Weights of a small CTC audio transcriber.
Model: 14.4M parameters, log mel input, arch conformer, norm layernorm, moe top_k, num experts 8, layers 6.
Training: cautious_adamw at rate 0.0008, batches of 256.
Data: trained on short read English sentences (LibriTTS-R), 26041 training examples, 108.1 epochs.
Rows from block 2 of a small CTC audio transcriber, named by matrix and row number. Rows with one number belong to one neuron. Each number is 128 + 24 x the weight over its row's rms, rounded and kept within 0 to 255. All counts start at 0.
After each neuron's rows are labels from the 100 clips, of 14848, where the neuron reaches its highest value: "strongest on" is what is common among them; "loudest band" is the band of the loudest frequency at the time of the peak. Only what is clearly more common there than usual is listed. The data: short read English sentences (LibriTTS-R).
# fc1: second MLP up (model.blocks.2.mlp.fc1.weight, 960x320), inputs 0-106
# fc2: second MLP down (model.blocks.2.mlp.fc2.weight, 320x960, transposed), outputs 0-106

fc1.349 [104 118 127 127 156 130 108 128 127 148 129 127 139 111 137 143 146 102 190 150 122 158 103 175 107 139 139 131 118 143 125 125 131 133 153 114  99 133  96 127 102 120 153 121 141 140 137  86 145 121 132  97  93 127 128 123 115 129 126 138  72 157 123 160 132 168 134 105 114 126 162  86 102 109 112  84 134 121 196 158 100 143 111 126 142 119 127 137 155 142 142 125 109 128 121 100 116 131 156 147 120 177 149 115 120 118 163]
fc2.349 [177 167 156 177 122 120 109 140 143 136 104 126 134 166 118 114 133 150 159 165 162 155 101  92 111 124 131 126 121 100 124 121 113 146 118  86 102 129 121 148 163  76 122 115  87 123 105 131 153 129 117 134 117 177 122 149 131 124  89 149 169 101 154  74 109  78 125 139  91  78 111 126  96 126 110 134 143  85 137 151 171 148  94 136 158 108 130 106 113 157 136 131 106 122 204 176 150 116 118 105 105 132 140 158 118 104 123]
strongest on: the word "you"; the word "he"; the word "was"
loudest band: 250 to 500 Hz

fc1.142 [106  91 149 118 122 147  91  94 128 105 133 143 119 145 118 109 124 169  97 128 114 148 110 189 108 136 125 157 116 107 159 157 111 108 159 158 157 113 179 110  90 147 129 147 146 126 137 119  99 140 140 142 147 129  96 110 127 136 134 115  99 138 110 112 110 123 115 128 145 108 126 114 136 129 141  56 124 119 103 104 109 172 101 139  93 133 151 128 189 141 168 164 152 152  73 109  96 127 128 161 146 161 154 133 108 118 159]
fc2.142 [157 126 122 112 155 123 125 127 129 154 198 128  67 180 148 119 110 153 115 117 103 119 132 126 115 117 132 117 138 113 146 132 155 179 101  96 116 130 164 133 112  93 116 144 159 121 160 159 115 114 160 153 163 133 130  87 139 119 111 142 184 129 102 158 143 129 140 133 138 122 185 110 108 137 149 103 112 155 109 142 114 138 126 100  43 108 103 134 102 102 153  89 103 177 120  78 140 173 134 131 124 130 111 142 124 138 170]
strongest on: the word "to"
loudest band: 4000 to 8000 Hz

fc1.438 [109 116 108 129 152 100 128 129  89 116 122 194 100 138  81 146 141 186 154 157  97 115 150 136  98 118 111 138 147 149 126 132  98  95 117 130 120 141 131 133 142 103 150 141 120 144 120 173 144 130 115 139  93 124 111 134 120 132 130 123 137 122 101 202 113 116 143 118 177 103 124 148 156 119 175 131 133 128 101 119  97  97 156 127 163  95  92 114 121 121 136 166 128 126 111 128 144 106 124  88 136 166 119 144 136  81 137]
fc2.438 [145 121  70 101 118 118 125 130 154 116 142  94 158 155  89 173 141 105 130 129 159 110 150 114  86  75 150 144 113 126 119 110 127 161 116  95 149 124 119 120 178 128 131 119 146 165 171 129 121  95 120 179 135 128 126 108 128 131 152 158 125 127 136 132 123 153 113 140 123 107  97 131 121 127 131 163 162 120 135 137 159 124 143 132  88 165 124 103 134  55 142 122  98 100 169 119 115 173 101  95 114 110 140 168 114 139 117]
strongest on: the word "do"
loudest band: 250 to 500 Hz

fc1.128 [119 124 127 140 179 106  87 115 124  79 126 179  92 134 162 116 129 145 140 111 137  85 108 153 138 129 157 118 108 129  91 122 136 145 149 123 128 148 122 133 140 150 159 140 125 131 131 136 151 160 114 192 114 170 138  97 124 134 130 127 136 141 104 140 113 138 119 111 106 147 161 113 155 140 126 151 110 121 145 156 150 122 111 105 117 144 149 145 126 158 153 140 116 111 121 111  94 126 135 132 122 200 100 130 109  99 150]
fc2.128 [ 99 108  90 194 110 140 145 117 128 103 152 160 149 170 137 109 151 140 125 130 119 146  89 129 132 118 121  99  96 109 130 120  89  66 119 115 110 121 120 160 135 103 137 168 105 113 114 124 126 153 141 158 103 116 153 152 157 112 124 106 114  81 124 128 101 120 117 138 134  97  79 122 143  63 177 112 122 102  83 159 163 128 127 112 118 144 123 130 142 149  80 142 125 154 133  72 143 108 131 129  94 143 139 132 110  87 139]
strongest on: the word "you"
loudest band: 250 to 500 Hz

fc1.360 [143  98 114  78  83 137 141 136 129 141 153  86 108 135 144 137 101 113 142 118 121 123 151 121 119  98 129 141 141 118 145 114 133 135 167 110 120 113 144 142  96 163 105 115 118 112 177  89 115 139 149 118 161 128 121 128 120 119 128  92 103 122 178 175 114 119 147 135 147 134 103 136  91 141 138 111 152 167 131  94 112 134  97 160 115 126  41  92 161 125 115 115 122 156 147 124 151 108 141 123 156 131 145 148 164 136 147]
fc2.360 [113 137 118 137 106 178 140 107 173 124 154 135 136 142 140 171 129 173  93 138 163 113 118 112  93 118 125 138 140 124 135 184 136 141 101 126 117  97 120 179 128 143  91 159 146 140 107 146 152  98 127 123 140 122  82 135 125  76 159  71 133 141 121  87 117 138 116 136 139 139 118  96 115 129 127 124 122 123  96 164 147 136 160 128 118  97 119 125 171 135  77 120 120 146 135 170 127 115 132 141 157 137 137  96 119 101 157]
strongest on: the word "to"
loudest band: 4000 to 8000 Hz

fc1.90 [140 169 111 137 130 134 135 116  80 156 115 155 152 125 136 149 163 136 150  82 171 139 129 134 124 143  91 153 145 139 110 159 125 146 151 142 143 125 116 115 142  68 147 132  98 121 113  87 139 121 105 116 109 105 105 136  76 112 134 112 120 123 141 105  78 143 126 128 103 126 109 132 110 122 102 123 141 135 127 138 135 173  89 137 124 139 139 149 164 176 127 166 109 131 157 123  97 105 124 137  58 139 132 131 117 129 126]
fc2.90 [135 126 147 155 131 136 140  60 122  85 137  98 147 134 168  97 129 155 152 150 150 112 102 180 147 133 136 107 126  85 136  99 136 169 108 105  84 149  91 133 136 153  95 110 115 113 130 125 160 199 130 119  84 109  81  99  95 118  99 106 125  83 154 110 101 125 124 136 150 149 174 135  73 130 147 118 120 151 116 142 131 116  76 105  95 121  78 113 145 143 101 106 128 106 102  99 173 169 106 144 114 162 173 123 114 116 120]
strongest on: the word "you"
loudest band: 250 to 500 Hz

fc1.158 [147 124 131 134 153 130 100 117  93 154 144 159 133 114  95 100 155 109 142 155 141  93 131 121 155  96 138 132 146 145 107 139 119 147 139 126 161 109 133 107  92 135 117 158 117 142 149 165 136 116 158 130  82  84 121 144 111 108 146 145 118 132 123 154 105 136 145 134 131 105 165 182 119 101  73 159 124 130 176 170 145 139 123 125 147 127 159 120 150 127 129 154 142 120 144  81 121 151 115 105 111 129 106 155 162 161  94]
fc2.158 [118  97 122 134 138 138 113 105 134 117 152 146 106 119 135  81 127 127 128 128 109 133 114 111  91 122 152 122 123 125 118 103 151 132 150 106 116 130 153 128  97 149 133 146 167 131 142 166 137  98 113 145  78 130  87 157 131 135 144 159 124 137 133 156 129 188 115 182  91 142 157 172 127 158  81 123 102 159 147 108 128 135 159 124 153 160 153 172 123 145 103 116  96 121 133 109 126 116 125 101 147 168 131 145 165 149 126]
strongest on: the word "you"
loudest band: 250 to 500 Hz

fc1.620 [127 122 155  74 132 120 131 129 117 163 101 108 145 115 134 111 156 136 125 117 170 113 163 129 139 159 163 126 120 163 132 176 105 149 114 123 162 116 132 111 118 143  92 155 129 126 108  91  98 113 120 142 145 159 166 133 142 105 155 146 117 129  97 131 125 119 151 121 180  93  94 113  94 120 110  88 132 126 142 112 149 149  69 165 119 162 156 157 158 130  91 129  92 119 112 157 122 100 124 108 111 123 124 145 145 137 105]
fc2.620 [104 147 126  87 135 150 126 128 151 131  75 126 118 151 138 144 144 123 122 143  73  96 109 118 139 125 128 165 140 103 114 157 102 111 108 170 100 147 110 136 142 144 116 128 154 170 174 115 143 150  93 149 134 148 153 137 150  95 137 170 124 177 123 134 125 118 140 105 108 141  86 109 146 140 158 134 156 124 109  97 115 149 143 129  81 127 127 140  92 134 102  87 162 105  79 136 115 102 113 137 160 108 153 127 120  98 124]
strongest on: the word "of"
loudest band: 250 to 500 Hz

fc1.150 [142 147 100 119 103  86 132  88 145 141 102 152 150  92 118 174 130 163 120 122 145  72 187  99 135 106 137 128 147 174  72 200  95 144 132 145 181 122 163 125 116 103 143 182 110 133 117 150 132  87 153 131 122 138 120  87 108  99 100 150 180 119 150 132 122 108 141 143 147 132 106 144 118  62  92 125 128 118 143 114 111 161 108 165 146 132  98  87 119 113 150 154 118 141 165 166 125 122  90 117 137 117 127 124 112 146 175]
fc2.150 [163 138 123 112 127 176 152 162 132 131 145 137 119 167 152 130 154 140 120 131 131  82  75 126 158 133 128 128 146 110 135 114 105 156 111 147  94 139 134 119 149 120 102 128 161 154 118  96 152 114 132 141 157 148 100 122 133 105 112 186  93 162  98 108 157  81 133 116 111 105  90 112 141 146 135 120 146 142 103 152 131 149 160 142  95 132 172  94 146 103 151 146 142 105 119 141 109 134 145 128 113  92 133 105 138  90 119]
strongest on: the word "you"
loudest band: 250 to 500 Hz

fc1.300 [166 146 137 162 154 156 149 123 140 143 130 192 149 126 110 106 146 141 142  89 154 141 181 150 176 153  95 164 151  89 100 149 127 123 155 151 151 125 149 113 122 146 120 149  76 144  98  98 135 115 123 123 134 109  95 118 104 110 141 136 130 129 131 142 133 104 119 116 120 126 135 165 157 114 102 124 120 138 138 129 117 110 131 148 162 154 144 149 155 168 153 179 152 120 149 124 113 100 121 147  78 120 114 182 128 119 103]
fc2.300 [117 109 121 183 151 117 141  76 132 124 159 154 127 141 171 150  85 155 137 110 127 152 122 151 125 128 133 147 117 123 173 126  96 124  96 148 149 146 108 135 129 154 125 121  88  93 123 130 161 165 151 141 124 109 107 135 105 126  92 176 123 123 154 117 125 111  79  79 156 139 163 115 129 127 126 113 132 132 117  97 164 126 106 134 113 129 115 134  84 148 124 138 116 155  93  95 110 122 100 133 120 189 145 139 148 132 127]
strongest on: the word "you"
loudest band: 250 to 500 Hz

fc1.197 [123 140 135 122 103 106 110  81 122 140 149 143 174 127 138 144  78 132 154  89 160  74 175 147 135 105 168 128 161 137 149 168 113 160 140 139 181 134 170 132 108 175 134 143 115 116 112 118  90 101 150 109 102 144 155 118 114 111 131 122 129 119 108 129 136 124 112 148 160 140 137 134 110 118  84 120 161 124  99 120 132 164 124 144 180 136 131 135 153 103 137 158  96 144 148 122 137 116 100 159 163 117 125 153 168 169 123]
fc2.197 [175 181 142 113 138 128 143 148 145 127 102  71 106 143 144 113 144 116 120 167 144 140 145 107 116 161 122  85 115 147 119 128  93 123 111  79 103 143  78  89 131 125 151 119 134 108 153 152 131 122 118 160 103 112 130  91 132 103 125 151  86 161 109 134 139 139 125 110  91 128 150 125 131 104 176 184 147 137 139 116 112 129 130 159 155 163 155 115  61 134 179 103 118 117 159 130 110 122 165 146 130 128 142 122 107  93 101]
strongest on: the word "you"
loudest band: 250 to 500 Hz

fc1.391 [101 176 130 111 155 127 115 126  89 138 131 134  81 102 106 133 141 125  96 134 112 154 125 131  82 123 110 117  92  78 122 129  65 103 147 103 168 137 141 128 155 121 190 158 115 136 149 153 142 103 145 127 130  99 117 167  91 117 116 128 168 145 181 131 121 150 153 128 164 159 153 138 138 143 139 115 143 145 130 143 120 192  88 170  96 107 154 130 178 137 191 135 102 144 117  77 124 105 134 172 160 181 116 152 134 139 117]
fc2.391 [162 109 146  90 123 142 122 131 118  93 156 144 127 154 131 138 126 102 125  55 112  79 164 137 124 135 152 164 174 105  92 124 140 133 175 117 129 164 131 133  99  92 176 146 165 142 134 155 138 115 143 106 142 141 124 149 172 140  77 129 126 130 129 176 121 135 113 119 144 172 116  95 110 118 119 115 134 120 115  84 102  84 127 124 159 143  90 117  84 122 162 131 158  94 101 130 157 124 123 133 153 119 140 111 126 162 124]
strongest on: the word "to"
loudest band: 4000 to 8000 Hz

fc1.168 [114  80 146 121 124 107 113 154 106 184 147 122 110 135  84 131 121 128 137 108 134  96 110 121 140 108 140 184 135 156 117 131 149 144 129 186 141  95 112 121  70 134 107 112 137 134 135 112 121 138 125 157 102 105 131 125 137 181 155 133 102 103 138 169 124 115 123 127 156 106 126 172 104 111 109 109 170 144 139  87  99 112 123 149 147 175 114 106 150 104 119 116 146 131 120 117 143 169 117  88  79 140 112 164 154 162 119]
fc2.168 [ 88 142 103 149 115 102 140 117 133 134 167 115 132 133  95 127  73 127 121 159 155  87 124 144 109  83 125 137 112 152 143 150 133 100 156 146 112 148 108 159 137 122 195 121 144 119 103 133 150 160 151 177  87 173 129 141 144 167 129 108 132 134  84 144 157 153 129 137 131 116 126 174 161 144 119  96 116 144 135 129  94  89 110  79 134 104 130 113 129 114 133 129 109  91 156 136 140 171 135  92  91 119 134  87 121  67 171]
strongest on: the word "do"
loudest band: 250 to 500 Hz