{"model": "CTC audio transcriber", "dataset": "short read English sentences (LibriTTS-R)", "train_examples": 26041, "gain_aug_db": 10, "n_mels": 40, "hop_length": 160, "input": "log_mel", "spec_augment": true, "win_length": 400, "tokenizer": "word", "vocab_size": 5132, "arch": "conformer", "norm": "layernorm", "activation": "gelu", "mlp_ratio": 3, "head_dim": 32, "fused_qkv": true, "qk_norm": false, "inner_norm": false, "moe": "top_k", "num_experts": 8, "moe_every": 2, "expert_mlp_ratio": 0.5, "experts_per_token": 2, "shared_expert": false, "subsampling": 4, "layers": 6, "width": 320, "positions": "sincos", "kernel_size": 15, "residual_init": "scaled_by_depth", "optimizer": "cautious_adamw", "lr": 0.0008, "beta1": 0.8, "beta2": 0.99, "eps": 1e-06, "grad_clip": 5.0, "steps": 11000, "batch_size": 256, "epochs": 108.1, "lr_schedule": "cosine", "final_lr_fraction": 0, "warmup_steps": 330, "weight_decay": 0.3}
Rows from block 2 of a small CTC audio transcriber, named by matrix and row number. Rows with one number belong to one neuron. Each number is 128 + 24 x the weight over its row's rms, rounded and kept within 0 to 255. All counts start at 0.
After each neuron's rows are labels from the 100 clips, of 14848, where the neuron reaches its highest value: "top examples" is what is common among them; "loudest band" is the band of the loudest frequency at the time of the peak. Only what is clearly more common there than usual is listed. The data: short read English sentences (LibriTTS-R).
# fc1: second MLP up (model.blocks.2.mlp.fc1.weight, 960x320), inputs 0-106
# fc2: second MLP down (model.blocks.2.mlp.fc2.weight, 320x960, transposed), outputs 0-106

fc1.42 [136 143 120 111 130  95 113 154  51  92 112 129 124 106 119 154  90 105 141 149  70 128 105 131 117 110 141 171 135 147 147  95 151 137 170 139 152 112 129 130 130 119 132 143 155 122 161 113  68 134 134 130 109 123 115 139 170 135 140 113 145 139 108 140 115 205 136 137 180 150 138 165 124 168  79 107 151 131 154 145 129 165 130 117 119 122 126 111 167 135 147 115 144 167  82 118 143 114 129 154  99 158 131 130 138 148 127]
fc2.42 [142 163 153 162 128  98 140 122 143 116 109 123 112 132 159 121 127 121 171 176 117 133 165 105 177 156 136 167 183 149 116 154 141 173 140 175 128  98 166 133 167 115 115  83 161 130 103 117 124 133  75 101 132  89 133  70  89 138 132  89 102  92 144 128 120  97 117 125 114 145 148  85  96 147 120 126 131 149 129 147 151  91 133 112 126 148  98 151 144 153  97 144 120 108 118 120 112 108 159 148 121 115 115 112  95 145 155]
top examples: the word "the"
loudest band: 250 to 500 Hz

fc1.747 [113 110 120 111 155 167 129 163 125 125 104 145  88 133 161 121 160 123 142 169  96 134 120 140 117 149 162 123 109 147 126 151 141 143 143  96 146 103 128 132  75  98 107 142 107 156 121 145 120  95 113 206  64  91  87 128 144 112 125 115 153 134 110 126 163 154 142 120 176 157 170 144 137 156 120 110 133 129 126 111 173 151  96 135 106 101 128  93 135 146 117 130  90 117 115 101 124 136 109 124 132 149  98 158 163 135 106]
fc2.747 [152  75 199 116 121 159 144 111  84 144  92  96 168 101 124 164 125 127 127 125 160 162 140 134 112 150 126 161 133 120  95 125 156 130 140 118 122 136 132 117  86 151  81 134 111 110 144 133 147  95 109 117 112 164  80 135 107 115 143 112  61 110 125 154 178 101  90  92 103 116  71 130  65 108 136 107 143 130 146  88 120 132  77 157 110  99  87 153  98 125 129 108 146 137 138 118 138 107 133 124 159 115 144 160 148 116 121]
top examples: voice: female; the word "it"
loudest band: 4000 to 8000 Hz

fc1.754 [126 127 110 150 162 101 104 132 104 105  88 139  69 135 127 155 144 138 128 140 137  97 112 124 115 135 120 108 160 118 140 107  72 122 152 123 155 169 140  84 135  90 109 113 113 112 137 123 124 181 129 160 130 132 145 102 155 139 120 151 126 181 108 142 117 124 156 131 127 137 156 148 125 151 116 179 128 104 148 164 149 118 108 115 124 153 110  92 148 140 159 135 151 136 112 105 105 137 109 193  85 123 123  98 112 124 124]
fc2.754 [149 147 108 120 113 158 121 166 141  94 105 140  91 172 135 151 160 120 115 130 118  95 125 103 173 190 107 138 117 133 152 168 134 125 154 140 106 106 162 132 181 126 139 150 106 165 117 159  98 171 105  92 108 130  99 180 190  93 140 147 110 135  97 102 134 111 169 107 126 134  87 109 139 106 171 203 120 137 113 135 157  94 164 138  85 123 157 109 113 137 116 119 134  74 122 119 144 128 119 124 108  92  96 107 142 115 138]
top examples: voice: female
loudest band: 4000 to 8000 Hz

fc1.720 [124 107 105 149 128  85  88 136 133 112 122 103 106 100 130 148 141  93 151 135  94 118 112 180 121  98 145 141  85 139 121 110 113  78 121 101  95 133 119  93 105 104 123  94 144  87 153 119 115 117 170 113 127 139 147 135 114 142 135 143  49 129 131 124 126 113 136  83 172  94 113  94 139 132 125 133  89 115 160 118 109 139 124 131 138 173 162 133 120 114 131 127 155 138 124 138 110 144 147 102 124 138 129 139 113 147 111]
fc2.720 [156 151 147 154 145  86 138 107 139 143 159 122 113 129 131 111 151 135 153 120 113 144 131 167 100 147 125 124 104 146 114 134 126 134 175 118 124 134 150 119 116 106 178 128 114  72 112 107 134 148  97 168 156 125 108 107 140 136 143 136  69 109 142 120 187 130  95 129 120 124 121 119 117 164 105  92 133 149 145 134  90 144 126 138 168 153 162 127 137  78 171 142 142 183 128 179 115 129 104 125 108 127 117 137 114 117 165]
top examples: the word "was"; the word "a"
loudest band: 250 to 500 Hz

fc1.765 [ 83 110 113 142 209 119 166 103  93 128 117 162  97 128 106 155 120 155 172 158  56 172  98 148 163  54 107 142 101 118 135 130 103  96 134 146 125 113 113 141  84 125  94 100 111 105  90 118 131 162 105 107 117 146 138 102 137 142 146 125 107 128 177 156 186 134 146 134 173 120 136 148 113  71 139 117 129 127 115 157 121 120 114 124 152 103  93 122 145 196 156 164 136 145 149 143 143 145 101 117 189 158 135 130 135 119 154]
fc2.765 [ 96 154 107 147 134 105 138 112 159 150 149 115 127 140 120 177 152 167 152 143 172 111  97 139 102 146 130  97 126 105 131 156 127 129 109 148 100 166 162 144 186 116 107 119 101 131 146 142 175 118 161 114 109 170 172 154  96 124 112 158 106 139 151 112 116  68 115 133 123  86  83 118 136 136  81 130 172 134  88 153 129 135 155 160 114 147 110 169 100 139 126 182 122 102 137 159 106 137 166  91 107 144 117 156  82 185 116]
top examples: voice: female; the word "you"; the word "i"
loudest band: 250 to 500 Hz

fc1.534 [121 108 138 147 124  94 156 123 120 128 130 148  92 103 108 116 121 164 158 116 102 152 123 140 103 160 129 150 124  91  85 137 116 139 125 136 116 198 122 112 114 127 133 106 109 119 105 119 112 146 188  99 123 158 144 142 124 160 114 137 136 147 125 160 161 131 111 119 132  96 125 135 138 131 125 123 127 140 109 131 124 120 165 116 124 145  93 158 129 119 120 134 145 140  65 155 113 159 149 121 115 161 165 155  96 134 130]
fc2.534 [149 146 116 102 109 133  95 119 172 119 147 134 147 149 133 163 139 114 115  94 110  95 157 113 123 150 154 154 152 164 152 130 109 139 120 102 162  89 109 129 123  96 138 149 166 177 138 132 135 110  94 153  92 142  94 121 130 139 148 133 116 110 105  67  93 164 118 146 120 122 114 170 108 109 166 173 131 131 114 140 160 148 119  84 120 119 145  76 141 137 132 159 127 108 142 115 123  80 102 138 105  94  96 121 150 122 146]
top examples: voice: female
loudest band: 1000 to 2000 Hz; 500 to 1000 Hz

fc1.45 [162 114 128 154 138 114 106  79 118 132 133 151  92 147 139 115 187 141 128 158 150 129 102 127  87 153 149 126 154 112 133 164 129 116 141 142 129 129 121 154 118  97  76 129 109 119 111 141 123 122 156 117  94  75 142 117  80  87 165 115 148 115 153 133 119 119 119 144 126 104 148 126 127  81  80 112 119  93 169 162 130 133 131 133 166 140 130  99 189 178 162  95 112 149 152 128 105 105 162 115 116 147 112 141  87 134 138]
fc2.45 [ 99 126 129 155 124 160 131 170 123  64 139  65 118  95 141 122 129 141 118 150 107 148  97  99 157 129 100 153 146 135 139 111 134 142 146 121 108 153 163 104 125 153 157 107 149 131 207 128 125 145 141 127 116 113 102 124 137 148  88 138 129 131 132 140 114 149 124 132 104 109 140 108 125 125 165  87 119 159 157 129 104 131 122  94 126 160 119 126 102  81 144 164 194 139 149  96 130 163 141 138 126 127 151 103 132 164 103]
top examples: the word "was"
loudest band: 4000 to 8000 Hz

fc1.647 [153  65  93 148 108  91  97 125 132 119 127  85 116 132  98 128 142 137  85 114 180 142 113 138 102 111 156 142 157 117 115 147  94 110 168 114 137 148 139 107 136 139 129 123 121 128 137 144  84 137 192 120 154 107 141 105 114 112 174 133  81 115 151 124 100 107 121 157 152  92 119 138 119 111  94  84 126 117 141 135 113 124 101 154 167 176 144 118 137 160 173 155 139 154 151 114 154 164 161 132  92 115 100 140 124 155  98]
fc2.647 [108 155  96 135 155 132 163 119 106 116 143 103  94 169  81 116 147 113 130 147  89 105  96 153  84 166 141 130 159 145 124 107 119 132 147 103 117 139 138 107 148 154 161 125 167 140 121 125 165 115 102 150  96  94 106 113 110  93 105 111 134 155 154 132 150 137 129 126 108  94 129 123  92 107 137 163 156 138 172 140 120 111 102 131 161  96 117 122  87 140 179 134 129 104 140 134 109 109 166 112 136 116 172 128 146 132 175]
top examples: the word "was"
loudest band: 250 to 500 Hz

fc1.416 [134 145 152 158  82  96 127 122 114 134 140 120 133 122 144 157 154 134 159 124 162 135 141 142 112 109 179 112 162 126 100 139 158 154 164  95 122 138 138 122 156 166 125 104  96 144  71 166 123 108 148 144 138 127 128 123 120 134 145  94 154 151 139 107 166 100 105 153  97  91 157 144  95 149  86 104 146 155 164 162 170 145  73 110 144 128 148  91 114 131 159 110  86 134 117 132 140 172 117 138 111 129 105 153 156 128 127]
fc2.416 [159 110  92 137 124 147  91 125 140  93 185 139 134 127  76 120  95 113  94 110 127 120  99 149 153 131 153  95 104 128 180 146  98 101 104 114 170  98 133 107 121 154 118 135 142 171 127 122 101 132 152 113 115  90 139 142 138 105 114 147  88 135 105 122 133 139 136 115 136 129 122 133 149  99 138 106 117  90  98 118 117 138 152  83 122 139 192 144 121 140 137 131 152 139 151 129 132 125 126  90  93 133 124  98 152  96 149]
top examples: the word "was"
loudest band: 250 to 500 Hz

fc1.329 [ 92 126 121 121 129 131 154  91 105 145 160 181 106  95 152 130 176 124 129 174 102 135 114 174 111 129 149 108 150  87 129 137 139 159 110 133 110 131 155 135 118 105 106  96 127 119 150 137 120 122 151  78 104 126 115 129 111 117 124  95 107 130 163 157 131 131 123 136 117  67 166 123 132 106 122 102 159 114 129 160 117 128 149 110 107 135 118 130 145 124 161  98  92 172  97  86  98 131 149 127 124 121 117 163 136 137 111]
fc2.329 [135 108 140 168 108 148 119 122 161  94  96 125 164 118 116 138 107 167 106 141 152 114  80 111 142 126 126 159 143 124 136 161 100 116 150 164 117 101 112 131 113 122 154 120  89 112 135 104 142 173 121 169 115 142 130 133 110 166 112 171 151 136 112 108  91  91 124  94 111 111  79 148 112 118 130 112 114 104 139 127 155  84 139 139  95 153 134 159 157 143 110 117 140 137 143 140 146 147  87 155 138 162 174 121 102 126 112]
top examples: the word "was"
loudest band: 4000 to 8000 Hz

fc1.125 [ 90 104 160 115 180 118 153 105  93 119 107 147 136 111 103  91 124  86 113 161  95 122 106 141  98  99 106 148 112 122  93 127  97 138 145  84 120  98 133 110 137  81 143 101 130 128 146 108 140 133 121 124  63  86 117 135 125 140 124 143 168 149 134 200 122 149 117 129 173 142 142 135 139 161 115  77 138 126 152 106 138 107 161 150  75 143 144 149 147 126 126 130 132 128  71  88 141 129 172 131 157 109 115 120 127 196 119]
fc2.125 [130 136 196 136 193  76 133  82 113 128 148 120 105 159 152 135 110 137 117 129  85 148 118 163 122 128 116  92 113 100 145 138  82 143 122 156 117 187 135 135  78 146 120  98 116 124 143 128 137 129  97 124  99 165 131 143  96 153 102 135  87 165 115 191 138 131 130 140 113 131 151 130 105 176 112 132 164 111 143 132 128 110 127 100 133 132 133 103 104 107 180 113 131 143 124  92  85 124 118 141 150 106 135 132  85  99 132]
top examples: the word "was"
loudest band: 2000 to 4000 Hz

fc1.317 [110 109 120 140 140 136  99 163 111 123 104 118  72 143 128 111 106 121 120 196 109 123 112 138 154 138 143 128 147 106 168 123  98 105 141 102 159 113 113 135  79 116 135 107 125 129 158 129 117 134  86 137 121 111 135 131 161 154 131 125 124 185  98 121 111 186 185 113 147 166 174 142 133 127 161 144 141  90 154 126  98 115 139  88 139 128 157 107 130 116 172 121 183 156 123 109  91 130 145 148 166 128  94 108  94 123 135]
fc2.317 [147 153 145 132 121 184 128 153 140 133 147 123 118 153 142 141 117 188 124 142 109 141  73 142 142 119 118  91 119 158 147 101 116 138 102 143 113  97 106 148 127 176 125 145 155 174 120 155 148 149 148 138 149 117 110 134 189 101 132 151 103 118 102 114 135 119  79 135 138 129  93 123 120  95 168 135 139 112 154 139 157 117 165 100 124 101 140 108 102 136  83 116 125 111 148 137 166 107 111 116 133 102 116 107 163 105 143]
top examples: voice: female
loudest band: 4000 to 8000 Hz